python train.py --arch="resnet" --model="image classifier" --dataset="retinal OCT scans (Kermany 2017)" --train_examples=98430 --image_size=32 --crop_scale_min=0.7 --horizontal_flip=false --targets=["finding"] --num_classes=4 --norm="batchnorm" --activation="relu" --channel_attention="se" --depths=[3, 3, 3] --kernel_size=3 --stem="single" --avg_pool_shortcut=false --dropout=0.1 --widths=[64, 112, 192] --label_smoothing=0.2 --loss="cross_entropy" --init="xavier_uniform" --residual_init="zero_last" --optimizer="muon" --muon_scale="match_rms_adamw" --lr=0.0048 --momentum=0.95 --nesterov=false --orthogonalizer="newton_schulz_5" --adamw_lr_other_params=0.0014 --grad_clip=1.0 --steps=13500 --batch_size=128 --epochs=17.6 --lr_schedule="cosine" --final_lr_fraction=0 --warmup_steps=1350 --weight_decay=0.04 --adamw_weight_decay_other_params=0.01
Rows from block 6, named by matrix and row number. Rows with one number belong to one channel. Each number is 128 + 32 x the weight over its row's rms, rounded and kept within 0 to 255. All counts start at 0. Numbers have three digits each.
# convs0: first 3x3 conv, stride 2 (model.blocks.6.convs.0.weight, 192x112x3x3), inputs 57-75, a 3x3 kernel for each
# convs1: second 3x3 conv (model.blocks.6.convs.1.weight, 192x192x3x3, transposed), outputs 60-79, a 3x3 kernel for each
convs0.63:093115133131173129171190135098111130165158103230203124086094085083108097156123138131139126103116136112059128119117116141111158087081121183141098135109073127143109123149143176094107113198080130198119204214119107155127078134190079174216101138149059121142154061114117090099078092147123134124139200168141168107098119129084107127113137051079140056089108103172144167090130150132144118123161122129172136109130123073114117114118151141134139122110192072121143082127130124118134115110115163152185052093121115137169154174181
convs0.64:160108128117106095178117153084110148134152117095114145081101118129142173083101144134107092109135106185132109076136190066118149124136165105125156122200160141160123090088124128126088157149108099131169083149172093152148118090138107135129090145185141210116196239161130148143153098137133142181137161138119173098215127076134157069114152120140171114110164116099093208121098155083122190073134146089125133046165090079144166090136162089130134161126098097103132096146120166124140160143144124144141077151192045104125072098103
convs0.65:120135114079120098131154172127207166166118128106155132119110123139056118114128081126123126156139150180166161131119143147118134105172129147104141162109130118131160140057144104183174189132167141145154141152123193170099087129081141118119142105111154182244183182210179139211164145149161107132123155114182180174154109121161122101129177133157117223123143151130124125071129114112193111183055119095113093111075095175113140171138173139191160172178150167132110116178098159153165077149090076108120168108154132130170161152187
convs0.66:147128127172121130184209218139137152125090139122103083117186113067098094143084141101103105135145175158148173174178097169096115098127100111104141130127107155140095150139101123194157125170149136122079127101184119140113078109160196133141119101108100160127169146175143143187153108107153119085156110145233225193210173158180165127172151081127104139189116153112164139088124089069103141104116163074148074088114128176145142122145110143167106102124134087117105172153135151152134105128088116163099095158105159152094186149114
convs0.67:141150112128130129114093096131105078067066052027106077153107119142106129143081105118154145146134128029077077133116124149142104149151108100078098135069075180177130098155129149148149123124205140078136105116086130149130097110128075098116105098118125087150131093125109103163106128137134170149137151159186145129184154087192158108129161172125115145094137141096144124152093134112116119081118128143106131103074126100095093104051083148109067198087147155143077147098060147122147154095099137084057115064122146117166121101157
convs0.68:081090128099111131105108135113158127106085107103125175085139132096139137098136173086099105133159094128150141070145105129118100152157065110082146074094123095106098097100135057073074101117101107153099082093114119162085105111160037151182044117161063164148066111126075142132159151112163134125127176116255144144168109065203136091131145104148157139172184160108154131119169135168170108090090106150096067090088135156193124148088076168111110046083093085132102129115017187153142147137115152100123098098116098113117149089096
convs0.69:154095131136046138066124123169152108097101111126132120166165114105105093105140190155136111147149131136100093120161098105116039067120146127113148127107106157103093182130140158129164149120114076169125087190149173144113138107121138167197128184139095191095117120072154148101114114147121203209123120190184117123154149117184112099106163122142114073109134143150146202149161153164097096107143146143146137153141119043147133149179168135163123116097119147124175145126149104120132104117153083127132098108155078159201111152163
convs0.70:131139153119160137125079094124138166114121151095102122111077164116105139188113135094127148096122139098127126149109127152113175197140149091113149119087084123130110215164179134161140085171180132152142134123119221213112104131143143185156110199116127146165154105151181108126104114141128092089151103062085102092113115157110127164125150149107124162114132142146141163104096151109128146097158132100119099077100152148145132156125168150083143157157173127091098182111136145122118150158092163172083097114194114113129151088134
convs0.71:126186193072093115097108090160144152170098128114114081151127075180136156144121157116157165134151159110153144125193185104182134119105040152161229072112135095101140105059114125114133158151125106138087105097074123127032094087100129116099163101099137066088147155105178170149091080074142109075135090087087185065091088121126115112140163086163134128117129115142111128133125142146137123089160101096114144131183097067121102076139135148113074066093132128117155110150160128151138138142130134164136084064091157087086113122075
convs0.72:062147126108129150122108158114110023119105112147128130132081166100118161125141105119106051131133104109112087144117101138171162124174140150148086165170173146145111090204161077091123091052097105108109104146149094146170133193137145151152163136116131127129103133141101074115051137105105127134136114154171145118132084057111152148158104084085124099109085136141182069136136127126144113147115078160183183057150137115087089104165160096156157097108064107085101098170127113135195124111142129109116143101056118112078105139126
convs0.73:105142116078171152104109120116094089163131115122083101134124144132121132110096052102109111131166154150147113150111146108140143117124132108088088135137119186204188081147189146110137173147173181172152196154126150151110158149125131102107164105109113173114089155118177128103141154094146168121175160117134107208091115134141134128110136146169159102149134115158172083167143111126151115118084105151128151090070138146162196028150141116103081113114108109109139088070086122122101120134137113135119132109147104148115150098095
convs0.74:136119127100112125118124097121130127107102093182186176127136184105081121134115172088095134127156134156173175097106180118095176132099159118105151178115141105080096145134109150084119109028121141150147092078158096095106182186150199118107100111075118139115117074092122174160125106094149105143157127177117120099118080126100095119151169173114094122105099080117146140139143149125221111108097186102157109103082147160181219125110135130157091138163135107135094157098107131132127111116114124123094134170109093127180108122130
convs0.75:140155166128111110115135090155128072140089081086121131113146091149121136132078086109086088125107110095107086151194141073142127104099103153139152071069111142109154139116090107109086188156124162161182089126182172142127140184199083180137112110185096168145161155151127173181171149131139132135111105106077128058118132153156170149143149141165124198119104130146118159142144103126112123137117097103169118085142153114152150091123140121126103150121081107138131073139109122102095107105134109096069104121124220176159128176133
convs0.76:155132145130123134133120086018062131037079044093089074050131129126109108176138138144152103114130156148140142076172135087142132112108111101101095076089071106133104105010108124117139110111222107208151127143128172100176102136123135078157103073067130122118175110095127088081134100118181167145175128106115123070132149075072140086154115122083097109141089152131108142154105105184163113109089119156119134149087115177154113152122183065081077083147112142136131170152162142120119152087077139141056166149094200138093067130111
convs0.77:158135168125108157115114150130175135134143155131124071120114070114155083125115139114120138113073118101123125144151206105127151131118081163141122130161116075153074095125123109112154047110109098130124117094082124085129160129060110160110213181177068086079066132182000088120115099127119120122171155190114112123111144154150169120114144158094132182077111076140100126116093109083072120191131179186136091152135099100157178118107122128088161205122146213147160255150169104116120134168148130209174148144164134152161163150122
convs0.78:139132214095133126138153205150147178189150144133151169091120117201171144181153161138174198151148146131146148141153110208158185153138109180165125127167166101088108125109096104145112111076129077137139127093122152136102188102104177083052173096050148132122086110096098126059089118124121093152138152126122136098130107111168142169129104105197111147192081105099110083116127088151120101117164148186108130128182159120125063097120056115097057091157145178132123122128164130145107130122125141167110125167107147096125099145118
convs0.79:161094149159178151107129161138192181154138097127144081130105101091086116165134158125127145094092093121125096130155144160172150147124106135144127174137081134145089167132129109137145198131174163172185154153193126149108131100074104068100117117082118181086101153108136157129092074112134141149118141163100153193111154133216197163146155159122131109173173089112080128136138159147196142106158132139128153080135129144199170074155139121161145167098193149147169196150172168137166171142152131131177180125121137105144161107119
convs0.80:110126122086126122153118142138140170091102138147139113109150150144148115170157211119128120167185167131126135177146089118120153143121118126150103125132112088069090145117100163153121186138148118088072182120113198107145154143092129121137092161147066057054094150125095224216102141154097151134141119118136091104159143160143159123071154112073133143150064160085145099112207159117142137165121131104110138141133107078105123090085142153189115133119149084075131142098161108099183112107096137141123083086100146117155106108163
convs0.81:183160161153179186195158130131134175077099136119145129103103106087112183099066140076121102132152148110102092155114150136167165123169162110099071158122133137144123077077147074046106075069070073044148142126190107109150079158116141095122082096134065106130179141130101094126149138133122126146171167157143164148118135141100119131190107107113117098133103103130159118119116113124139094196151141102137122078118121131106148097131140134159138217175175185077146107116152160149124120140089139150076139117116206084160184125213
convs0.82:147147151126148184093117110195081123167058196155135116105064149114153183096153136129120210133145112094081074116182091160109088140153127108119098086098114119108092050110071121096104144193088179125115138144102071123081087048136079096139087099140170175089142148146092169149080099095101093083129124094179098114175094107170165162124101135146143187145153146164205165136122137113073083128145153158125137107129116165170172124131077073058103128158134115131130107145127114112103144149111112158120112144107062077197106138114
convs0.83:113145152114139110108052120145158136107084133140119146121166119155138163095126181145182124154210180143105132121125144085137065162153133108103128103118163110149121159129163103096127058129059121144139163128079117129115126115165096098143094143096219093173139123151124143119134097135141108127165169093119080142150092171162137181081068105160092155155098054133148069152105058073135095108140140151095113110129116113093108174158146186225172116145184121091100085085058186133155170118144084104130151145149091122112069111134
convs0.84:145107130190141171166221175212146165165103100128145091140139151081105093095065126115109098127135105158176157103117142116098071187130191075130136141131155146116149166107215150150179141089088125152173127133146199127079162206168131155127205118082029131145086134144180143209154167154093096194128062091103159134161145162138103107110104095072116098118164140101075068079110101077103041106104169099109147116115120160096133163081156152092079127163150159079128204086113130100093157114134152093080114099111090069130127124150
convs0.85:090085104102139144166172112199202087171197137174165110104146146126082119164151068154101144173110123121081072125112114150112109089113144195198162158152166143175100141101095102105095124091115078144103108151166099181181143088076149138108094136119083084088066134113074111156134129126131149167133143181153097115122150122159092163134148157136148117125147055135141155074156194096124123109168141080118166051141158172118117105084144124106098183217181129104178083157145143128129128112072111103067130157092122183166072145144
convs0.86:156146178138099085140125133149129096143138135159140045104105084044080097085072092140139129127136114183136128111123124134117115113127125172140150154178174101110196095130149113175170088171125082138142106126105171083133146166061180160124152192079107132138120082072189126153107083113129157156150125138150110080149088094158164158171113132152145155207102183100072132079124157093145123169130204112154149111196111156190130102126135120130087129105162121068161132122143124068113100076059056089114080099189121161207126149122
convs0.87:148160095132090101092114100068108216070101174081057129112118201079141210091188156114124116101106159087096139112119140093099119121151102100091101086100057062110130122112060115157053093197117121108115117097123097142125093141096129138123071165123162080093111140116136164135134132118103109114138130138180141150146128135120089107095120109136166111111112111151136114093107118117109129155097125153139152147106135127119149149145171132145156141082118140130134109076099119144174072171182094161167108145143105115097106097108
convs0.88:078151112097101139095098164165086120107096112174147070086165119116179162191125143177176152179112125163138149123123129126120138114123147163122117111107148104127151085159122132181146109153187080122074041126097053121141128058092140077129128094118088139133101089084078084136149146118204129073125121098166099117084095135142111144147094085151190194119070130066079115063109113124134125129150135129196206109175153122143129168146122086112096127091047088122140110111157148182094128132118116133126133146125118084080097134117
convs0.89:067080088084104125096092085067149108105145131164143132105167246117156115127100095157127123116120127085089118190184131186144125138096113107093100109084108111094167172095143196092085099139138103142105090130138122176126134077045103085142124120079090103161173115177169080115110104199162187149136176195108145141114131127117114162168178095128175135072091078113117157111156139106208158090082050084118093140132148121204156144149113121102092069140152027171117121170132125159157156139139132108127115140099082125067144171131
convs0.90:144154176183110140160131083051097152103110093172101112107118129098099100136163121077125092182128127165104118084061065082126068126145111105127166114154162075073073117113122145094134108131130095114112176215164154117095111112136080123140136205145114127135120082177142161121130124159090117102125118167107148144061168123068141105070139156100123095146100247135132094168106130152089150099089096124146112138150129083124149062124105104036032109080122077092115113059103108126128117135124084105154121105076138110106105094130
convs0.91:097142096107126140135104154067064067163119072135134074138109087169108096116141146137108128123139183101141159123169174078140107063144120139205230157164202160156169118127197117146139142148125116102096066096115117115101157168120134118083102112094134149140140149138123137147081099075147129132187186184177161096180162081147144059094085134121166155154157137158127130095117139067111154148148087122089102105136107108185165090121141067097143139122141127154130185124113076104152140107157113088109153188154141154126075107090
convs0.92:147165142127155169157118142163206141095132065152160106118125174184125113133106098132129126142138137124125143120096120174180107234216120152115124130124124151134118158114162144120100090065101094089128129119086168176137130116154138125128113142102183152141178138141091107137084118157130117080128108087106041118120128124158159123123125083182079103146155089109103105069123149131147126151107125134145102156134114162126070196185165182194167141160124089115124120060104127134133128095108091042095101026107125158150171159111
convs0.93:157143118133136146083084127072123110118130128133101117088071146078123138094115184140134148127119134079078102145085085088094116096104079166146111179125128096139132162101163149166128139116129158172143108186147110179154131104132175147110128135127167119123074130171161112166134131154108134124132134146119102051098130057075111064118081082121159106103121096226179118145125126158099147182143141103148128150103110175137150164138152175149136150191112037181143086131117154162098131125126096114103125146163110112127107115206
convs0.94:159168136152138079129168159173146087131128131088150098170119108111113135136101084162150167140111117132139166083125128099144116039095116095095100135145140111129097145085085178128092063128180154128102117183151139210157168120082137158108144165162130077094130181086098132205184142154119156160140127135185099127125122114072077089139123193152116171125150073119073094140124159112104120127114142112138139117146096138122087144145112104161131163110045126122057206054105130124074113115121127090088139123110161186085172156163
convs0.95:109167097139154133138129118118096104146153136096133144117110215100157175123070089117104107135147170123182135166169058196161109175188083190180134228145095196145083103122106094135114068186069126155066110156101127218113104117148091113087070114068100150141193186179209195156118075121165091128149118140134083118173116098087116072162143071141140109138109079112131102120164115171166135128129126108141100101161132129147079084110054109159098168155149161139087148138123114147101139141121127133134218160143154135104132143083
convs0.96:156146169182140158146165125160150125136114142100099087086114114113125070115161119159164130139109122165131163124108087161095116128080135176151152133126153086134167055067130117138076160112158143118199159124188174170173045077077176137104076111145110161198169171174146122155062112154126145136132129130118100119104077098133096094098138153177130164103067137166108111138162132149211090149146115166144151156141106113137137199135120098109093112090083150159141091182145058074096079105076084082099123090150059121088131137072
convs0.97:131136053177102107173076127125116144192101075144177136108117101131116163125109117164142157153077162092093076098071115107066133123166102104058147173099185115101144108102089056052111074114099076078109082090115108140097125094092105127145089191128067134189189117173066119128155161158135151116163170175132129117157139124173124124109072148112121211166119156110050068127121094128114091188138107107104147149158068135088124159138160134076052212225112173148081087129116115092110130126156121118133165098091098117101118176108
convs0.98:103088077121104084096130087041099069102115104134082130115154135057110124102152154128167124156116101155088089110100057192145130107137124124158089161127118178157078169135068172086082151084153143131126185199114162153149093058128157096128083073103099207120164139070164157064139119135094113120119095091120153131114110141119138190140141112116113092145125154124095182117132146126140120105126151083127136104131165156171134162147174118158133156110172135107122088091142168190202141140144140157094091143150097070145149120130
convs0.99:105099168116080105095090127110094126130166140211176138069120105116128142163141151132145121107121092132141133137130109119105069149108119181143101180145134161117091107156133088087092127119117093099151147124120145125179130074063128140040130150064127155142119109077130098147127183132145135114150144130204087115169105097182122116079137129084127133133203103120055089119095119139128139108111088142127134138151159122084065091111067069083106100175141109157132106104104151170168157112133119112110069170099099141157132161123
convs0.100:113128095184166101140170132171068119093164111119085134144134130131131170084038156134176185119096124090086138152125126135135141087171174134117160131109115108107128108055096102093194094091141093098113147122174162173216069129170092099091136063136154234162155163100076189187081090137123094147123117124109116092095093105126134118121116163129180150187149181113066147118091134127137109125153115142105087175173171099087129142176170143170141109141146098152105110107165113127159096132103168170113112106107158084123141134160
convs1.63:099118105078106053112111041140137132148187142113086046075184151108158084114081118191130187124101174155160137142117100156175135149158148056041120170153109113154135156145177142170183118123140112108109158120111102084064178128129183099162165121159094146085093172126148170172099127129109153163047073126152114172196128134092086127104166131127131124106144160114154113145081086134125125131183178084142138130139167171174109108198169129140141113171155145108153163206156137124148124152130083179125077141096097151063044145091126058113129107055065119182
convs1.64:148121146187153104135115117087135113103096097103075131114090156108121109163115107079051056163136144145134117145130174061104124166149147144099075127164119129056103146141106153109090143099199153182168140122151090069037068089097042135095074139127135161101177042105190097103144162142147158158119162205139173210142176119103213213124140193119123093054102074167101139062122127106116106111157138174151141163129159109130104100065114162162123132115123132057105130138100068064145098102135098132144120153133096168171140154166084101132083075093110075115
convs1.65:147142130100161124125125087124125197133166194100103127164097124095118129109122141090140115148143136115133097186167139143136104137121114116140125112163071102141138129120123122160154079176157171146102152173124144158093132117126131195194188191202095178173069096152137123119148129188127079058151139146104144161081085183164112115215150197146150110051075063166171079131137159122121098094105063168077122092116124124122153132156100143180101141127090123116107135098150105176158131122164198128115184133099143144212105106131063190150131161105098108086
convs1.66:166091085174111162127095103106143127134158078096177157155089155143101153146066184083083089137108114059125101187144096142127104151110140121139160132116101069080127136138194092122057110084159156163145175096144183180120094125192090153155137154173152109124155207130166192135181179167096072122121119129159174095134164086108101100149166164188095122172108088170130110174151131059073097145142175160054145147135173129077108201152124203175155154108111089154137104119097149189106109095107103113159173183080170065123120077131138172113158141134205145102
convs1.67:140155114146150130103117094165193186137121138107125103178153174167092176134099159138152199051129135215188140156176138094177105084123112085138141099108163099127124172149083153129142190121097075057118120145141110136155083127111145134126083127093178124114168151152065114149093157080108112141089130152122106118121121153136129085132140114180161171148083099129202178145164148171131171181098151149079166161131125091147124069180096082124086094117079082136110077079039098113084166161111115165121161169105158098110164111122146131087167174165152174163
convs1.68:117130130110098170081112137131140092112153114145139151167208133131131171101086176097093140084098132133110156174097120133128122175138150078099124087126120113102138125150170100115156127092081156141127172178127151156165111120148104122139101086121219132090146118106118106101098159117082126088094152087153221196099189181116139119102146118141106032151092077146188134164107158086074130123114110206123146161171139128142095134142146148116140168085124095124155104147099075161202107125113119154125160171119196117060177100095126129131107148211139202124
convs1.69:110077107122120075148141136143111161055111205082103122072104158144086092162138092115145152094127171119111129156197176116106124112144144114084135164088081133094094115109137090115158094090124121131076170079110134160165101178101125124130181149106153170092072180136069105177064142109116172146094128163112059100152132124161128180106150193105149163136108136095130168158132139171159187095182136102162156141178092085105119137078037088113128113099124124084098066097163127152068131150099114093118117144143152116085092121099133091149069113138107150075
convs1.70:126123130177130146122150133112103082127137072129167117099106150115104139144178129133130171141147160110149175131083104212110115131083171105162158123140123094152113124142085178114125138143148156134145121146180164107126146153124178155174157144138186170137137171109146130096147097083153093160179067120090085131024135197094134167090116167108134143103137132137094119137163149163120166092148155070110159143113129132162141191169086142119110128136117108137105180104094137150110105087122143128102149119176133151242078125138126153112091123135089135133
convs1.71:146144079139153132137173182134143111126127068135095092135156177146121138095130187143127099156142131107106147169173084125200084206245140130084110145151158096131136142173165140134103105139157131129091132153121147135106137144119158084111132064080137141134094107123179133125151107140153113114154161154128142152130117109212154066183163133122130084133131106170092155200115125113133147175137174154125095117167102100086104128122094152175108147145153143159125187128084107144107180129111106163141141124125134160140081152160087118119174189163182157151
convs1.72:176109161200134126123107136103125130141104111240153190094182132149158111164174167205156190125135104144188096180120082124060057128070096122090087208152164076107132048080143115144159083085111051096123171079104121083095122198136085124132142141169121119090112160182133129158088079123086069128163103100149094073148104153125141150165137127084140161112132106107135139074148131130182117102133114180115144069078147146177157177178117181129163168112141137140143112155143112130124134096150138156143175162173065148156127115109119120092142126096105148152
convs1.73:097099121122075129112080091125110123104088132121099133198102131167161129191189184077075108173185155145199090132183182063154120138163122099110152111107165128159179155151148132086145175119147137148114152106116144138106046133115107139089095162078089057119065139116079137150201148114114181135139131182104145088159117133091098120225129136074110116092122161060093152127059171188117177134129123187110115121114096075087089131094104148119122050126123083080116116115151124146138110110100139137123087132163152125146121092144131108091154112127141092107
convs1.74:161149149123073080174143155154120083117080161120113135154153132129146117117157121091152073130143088158160160114146108090169102121114154184120120120086100144127148141204145146169169138138138108155122157055114134119167169168130136168137184118127160153091140123089177125142180108138112103093181082111121104104151098118120107133072112123048079132046130170147084143068076082135150154153082104161092121115106107174132105102156118190161139066137121180109130152139113077085081207131161167073146190157154154145169143149124139157116145091152123091121
convs1.75:105115125119123108138095108087138089058099140096062114140151113136141108145133142100138150128120192112118143075114029163171157205205160134125122133170139200154142129143180106118137189166162224209136094111138093117082051094069073093139109159123152147133188099158131130181100148157083067115050107100130101106126117140102103164119192108097082125141064113132071047130079120118076081127179113155143078082125146229162160137162120077126107117102148086070092082074099150181158148102107158119118145092108093106130100149169077051122084079073044054096
convs1.76:082105107127142124156119083102097105112091147189100135120190112186120099172132111156157124179211167141166153058114059154145107099136138112157161166102081102127116103135165065066093134119148072104147073091086071100085129142120149166177128139151199128069173145127090080132115179147076126154088058157143113157150111122140113134116144172176117147114079051067084124117157096202174159120092114165108063169146113091140128072105053109126098124106136160106091122162094136069077107150133181143077120136079102107090131171148112103088079099112105125136
convs1.77:114121146137156163117123091099155070120111138182129147121033098148093151148132122141133135164167111125120153107188156093131079148144146146081106156132191151123101139117163161159090155136146075114082124105132051115109088107123156188146144187178152114134121152161114113074137147121194121144157098114086175141138120151073093097130083109113143101142143134106112185199125124152092146105155137094106174175173185196167124147088133099063107117158208152098133183177149073178112103166108089115088150142154110110157096092136166129054146103084137094118
convs1.78:056090191141115122117136116123092183091059181142133117163109149155149093156150109168163123106159190141128123139100190168179174199172185162081099170110103183140136173153121169112131160145135148143103146112106147119186153164187113178146126083077162112093146129099129120140129160150123154148151124118083177149104104158131124118145094071131169121120118098140112087123122134154117178083109158126124208100103145081142106069127053066158163141130135111088134123087132087091125148113102118092109158155149110138109152098079153138153116123106099072082
convs1.79:179171146137161121148182194150139140135122096133112132121111090125116042132112081127079056131130160137112095118155073118107095099091121146166174150159129122094116138147126146107099148139136075087134090147173139166136099100058116156089130161123157162143125101137049029067146131156156134136101089147166208129207120138123123145141184195164128099209114119123157164183163180099114179171179139130122085139151124170204103111159096154191140104085079102085082166108139142148118113116123156127113092112092069147128085139130138077078173121114114164163
convs1.80:185135164134117143132153187101137152116182148062144104099086159133084125125044088157112100148134130140108147172114068205073136148110139110153134117131117149121115163154171109113112107100166145146134165142155110129129110159137109150156122125155143130116024113137108078144158127066109116128084124151094111164055152135119103132185059152122103095135093096158144096145174053168106169168146121120123145171156130170156150103144140104126098076092192241164175193167177176093133170162096142169135107148135173124124133143148089106161129116182112124112
convs1.81:122118128142096170132084180095101036105126104157136096110100154149122093153148184028085079121133110192194186170122164136150114127174083127109122150132128123075103116127131091051072161135150125181190119137133184096115122144128206188087179152179141091091097131143110106102131140153118144102203128161145150138156169166169194076100107153064113121137155175149128076140177080114122109128135080140165129105075114151153144104116108129145118093093133102142106161132114115087103144127155133154152106105127068170132122212121110157146197144128133132077
convs1.82:135148131064095135127109142126090126094053102144108130157116098066125096157134116093134135090050097076088070120066142153195139128126087129148082100110096178157127168147157112172120066044122142183106152142152114093138073101161171116133105140165128153089141149139169183196127087157129117162105173159160128143175079092123005077195193165201135099149143164168139139150079121064175166067141086122132139064082132132128160086106113152131155152130152159117108124154101202153106156098100116084135161095080120071092157109121093146113157145110187094095
convs1.83:132116121105092157113153131129120145139149157163153107115173131122159213167100151123192171143150110095143099146139146145123090137190115097135153111116112135087092155107147145109141121118145131106121157090142128120177130129173160084130135106150149110084116120154100073130185162172113132134101210130105154179133155074199135066125040110143151077093120140178182116148133121135129164125063061071109108116111148233166164129128096101102159133171111122129121109136089134148154150122112145166120123102120146132068202134161125141106061081126123134108
convs1.84:122125157076048085123071064110085169113119166095128180095096089102080105083154159091178176123120121154154128109145090118147156143109077129153147142106124139113161093153099141139131134099128112121106125098117091141091138157167151128122186182160110143108115112126068200105112101144152132082147123144116056105073098165105113136157129137144141126152157132162179147131139124147122068140079130195138157139138088105099095160167108145116111148156153131171140195155086125137088112085105084104122121134136133114138126099160094170162175123153091112149
convs1.85:086145165114116153170142104172109129164113092172135061085105165100154135083104117113152144129177201163154111112107159154131142144115135083093100159110123192131152073170133126162137128173088174161174147161095144115175167147126174123141142110140166079144164134123152120131153072105112101149144114108084113156082122155118138139167182172167140160104131084182195105123130139146140154168168148125084171104142158128195119132174150133171148130111122169139088173135121166119084135132154098132142163133138092134109121145105148109159106122134141167157
convs1.86:104100105129138159095134153145154183156171157176173123131155128146172148122130150146110137152169149132131153118101180134081122118127176144116094184181108133149142053085147139127084122185133099107120112081146059110170118104063158153114199133133111086102103140123110143167163134127156119129113129133141109074079139133138107109073108144116129114111123171138156161115152077141114084100164175000074200107060092115172095115109148075122129112076110157115113119121127088169181056117158081085157174160166122133150139165124142125107179149098106105148
convs1.87:108113122149159132095123121044144007086090067099119120131132109133192099179128121100073179123162134141141162041139128065112149162157113072121092066156102121176072125137160135173110133158139157156144099136074072104161062204220126126240095104192115125153107076111104108094118128127120153123122122177134196160148143165106150169138154127141135128129094100124043124111126122119135104145084111176117098067078147145125180083074179080089126094109108091177130108154156079073143096118164114085145127143152109149112153102109080159157148121169146123138
convs1.88:120111144115107112085154154215155159136121114146157115102170097123127126118103113150136105106120113138125106120101173093132126109101179123148094134159119159090125139139088119133131118135062095119107124110110125139084136121176111122133113117150143090138138124178129130140137112161102159164138194155159123114128157157167093109150077162178122121139102117146112118167133163132173168087158144126153158122176167036113088060081107077151163121113130139161176121162062119131160146142081108120092130109126123186145123131069115088111160188124171131092
convs1.89:150130119128140101183113111129130125115166090141153108148144117167122105190154161130210104101126103113115090185130119205095146155177126150146200073141135106074118174178152125104133149139144089167161133138124132207157070167181097136144100123180080102153117132133167108105150111121193100134123123111137155214158126101134127102090124062121111167141138106111103154133102133166105178126153111185063155204163122127135133126147132080147157072151127089123154150156125157086096192085166156078132115112088131116105118113099126123102077087145124151222
convs1.90:108078062114189091061127073168137094166139153123113137077140128093131134141150120172144139215193122155165166126140115154112073124134104119119140121139117089133119110169111129153106102105090142124086109088145125110157108167142148139077112158129105082100076150149131135193164114077158154111122126104111090132154103138125109157161182100166170155078095139175142095124123141139146152132067079128105086106154157098125054074058092145115125110148099108115100135110105090129121147110137125112106069065126158180100181109128136163156163147144129147160
convs1.91:172147108142077094137125107103133144161153135168129112106100122171136166128148175129155166113136125134176108105127122126110085145160111119157167159162148134114131152160182108190185095157150076087113133139142076098089152117126125114073183104109092105145132108121126116163093091075157150062184181143104094176135109163154143082209196158120099165105158177053150074180095087128133122172126159121124122136153089217160088098059086126106075104132104157123145177152123120114145120130124129122138136091159171159113122121099163163140173130104137126147
convs1.92:161157145106170117091107162127143119120115082232125127108124146165115145198137080146161207190134109150175150085136149143183135156186108149177125115081114104112126074117131153149191119130122162139170176166135115103115155085086162138150156175236162115139146141143066111140097132093108108153096087174180082130102105090139125094084178068117149178103104091113073060149103175154114184116133073148163066123123130129163126160143133162167128136101184134135124110123139153150159138170128120182148143151121117149142153092160091187172124071126066129144
convs1.93:079110154172123112168109103080114116068112193078168190177155074143091069151133114075107101104097157073157182157147215255185140139129100136128109153119119056133147113100116169182145126128157144127104157139127043142166087116131112113119135114115145204057116158123058175144116091102096182036168189092116124074101150134113121145197084145017036068044119100115117104163139116117154135051143130112097168096127109152083111144107121137079169089117124098103144078196191088034170110133101109123104102149190164086152196098134085147047106117097115133187
convs1.94:154115104133148089135142181173091091147102112153106094130108163141106093134131160180156125106120131158131161091114120088114186088123139072118122143117137167112091130136096115147163129116138122128119127176106124091166109091122111098132117092086145112083144142132151118151152127134146146137157117128108099122113083161132135174112082060142089138150113083122192130161128076185140161129133105145100127205148136120140100082144095078158143116159187181136129155130114165146131147155170133133161109087115146123137157128126151120244127085120123125144
convs1.95:125074134112142097081085119101106132122123182126077105179182124152162139139127118095145081139150123153106084134122190082131131141169114148141150100099147094105177124105115090084160118077157127149142102082103156147087132120076116130088141180113101169119037116130100145165140143151118168167124142124117069133140074137191110101186168161150086140130129139187184165215094168173139147103118142140085125147140116117174070111160082122116083111139154107113143155142188068192145158126149138117069132119120137120118091117063200182050151093068171062032
convs1.96:117082190113158165122100148111125151156160161097113115167105074127114130122145129150073037101194153137159144162142124180151108113161151134081165107140185139161144156154177096122157134162187094135099191215170086172142113094113120090123151121095102070063104120080145106098117216134113130128130107099095126128094128175168184161104090141121171112097141133122127103139104146110140119132161076127147069141183105060098149121182158095128134152125143126158136159159180162134129131149142113098091116142175144134127106166121121100092084132112127113121
convs1.97:151168156148123136206163145091167092111131108133123147145131134123154146114154148146174144180156149215123147119111118116103062130117108076096165126113158157123150097169109139137126141124097144130085117128088058114160156125138128143162141118131105096067156086153148107152134129112159156119135115147128133156165115056145175090115095164086118191141104072122095087008121082068148084164161114142145142134106132157189102120113148065125086176155123103206142122121121146205168165124158178134066130133087098129159139138153120152159140112166151195174
convs1.98:154121131091124166079129158215138136138133113130121164111161147153142135133149134081076062122122158182197163157119170127160143091101084133094100104155142131142095156170163081126148159117121087107124144160166143147184169091153115143163103123122087108118158135168112108116095165071137117082138135125123144163125169162095096135123176144161109111072031067151158177039121165144157193137173161129137150176182156103148139160107136179151073081083190124146159129088127107078142099120120133143109159149103131144145051122129099121164158161124146166176
convs1.99:115113111165146129173142179161122100100097151102053081154170099144161135124088165092089119132145161142163128059037136086078161163096136119113119103131125150155148178161132156092131171115114097127129172130078103121083134159136103169151104174172111127107082086143164108140125151152131143150134128123115140090112155111140138098125123154154149181143092145196055146137114153130094127160135129076136084143141163125162133164114175144125108091082087081127151145139102132128148161132138154098134163130060157100119104053084121087153116076115103078145
convs1.100:158132078160131091085084066113118127120179171107129129126104148131129076166130115120117110057053108035089046123104060149129169124129042138122107069205120130109135159165091138144126121147113163118106163196146088113124076108127123135151161143178079130079096129130150131129104136128162109111141130165102148235109121139118118109167120075120114117161125106133165157068168086141161144087054086125067043089156071110036112198137081191176109170136113099121130168168176115074112158071136144128140158145129125121121154111066117161094083108070092087076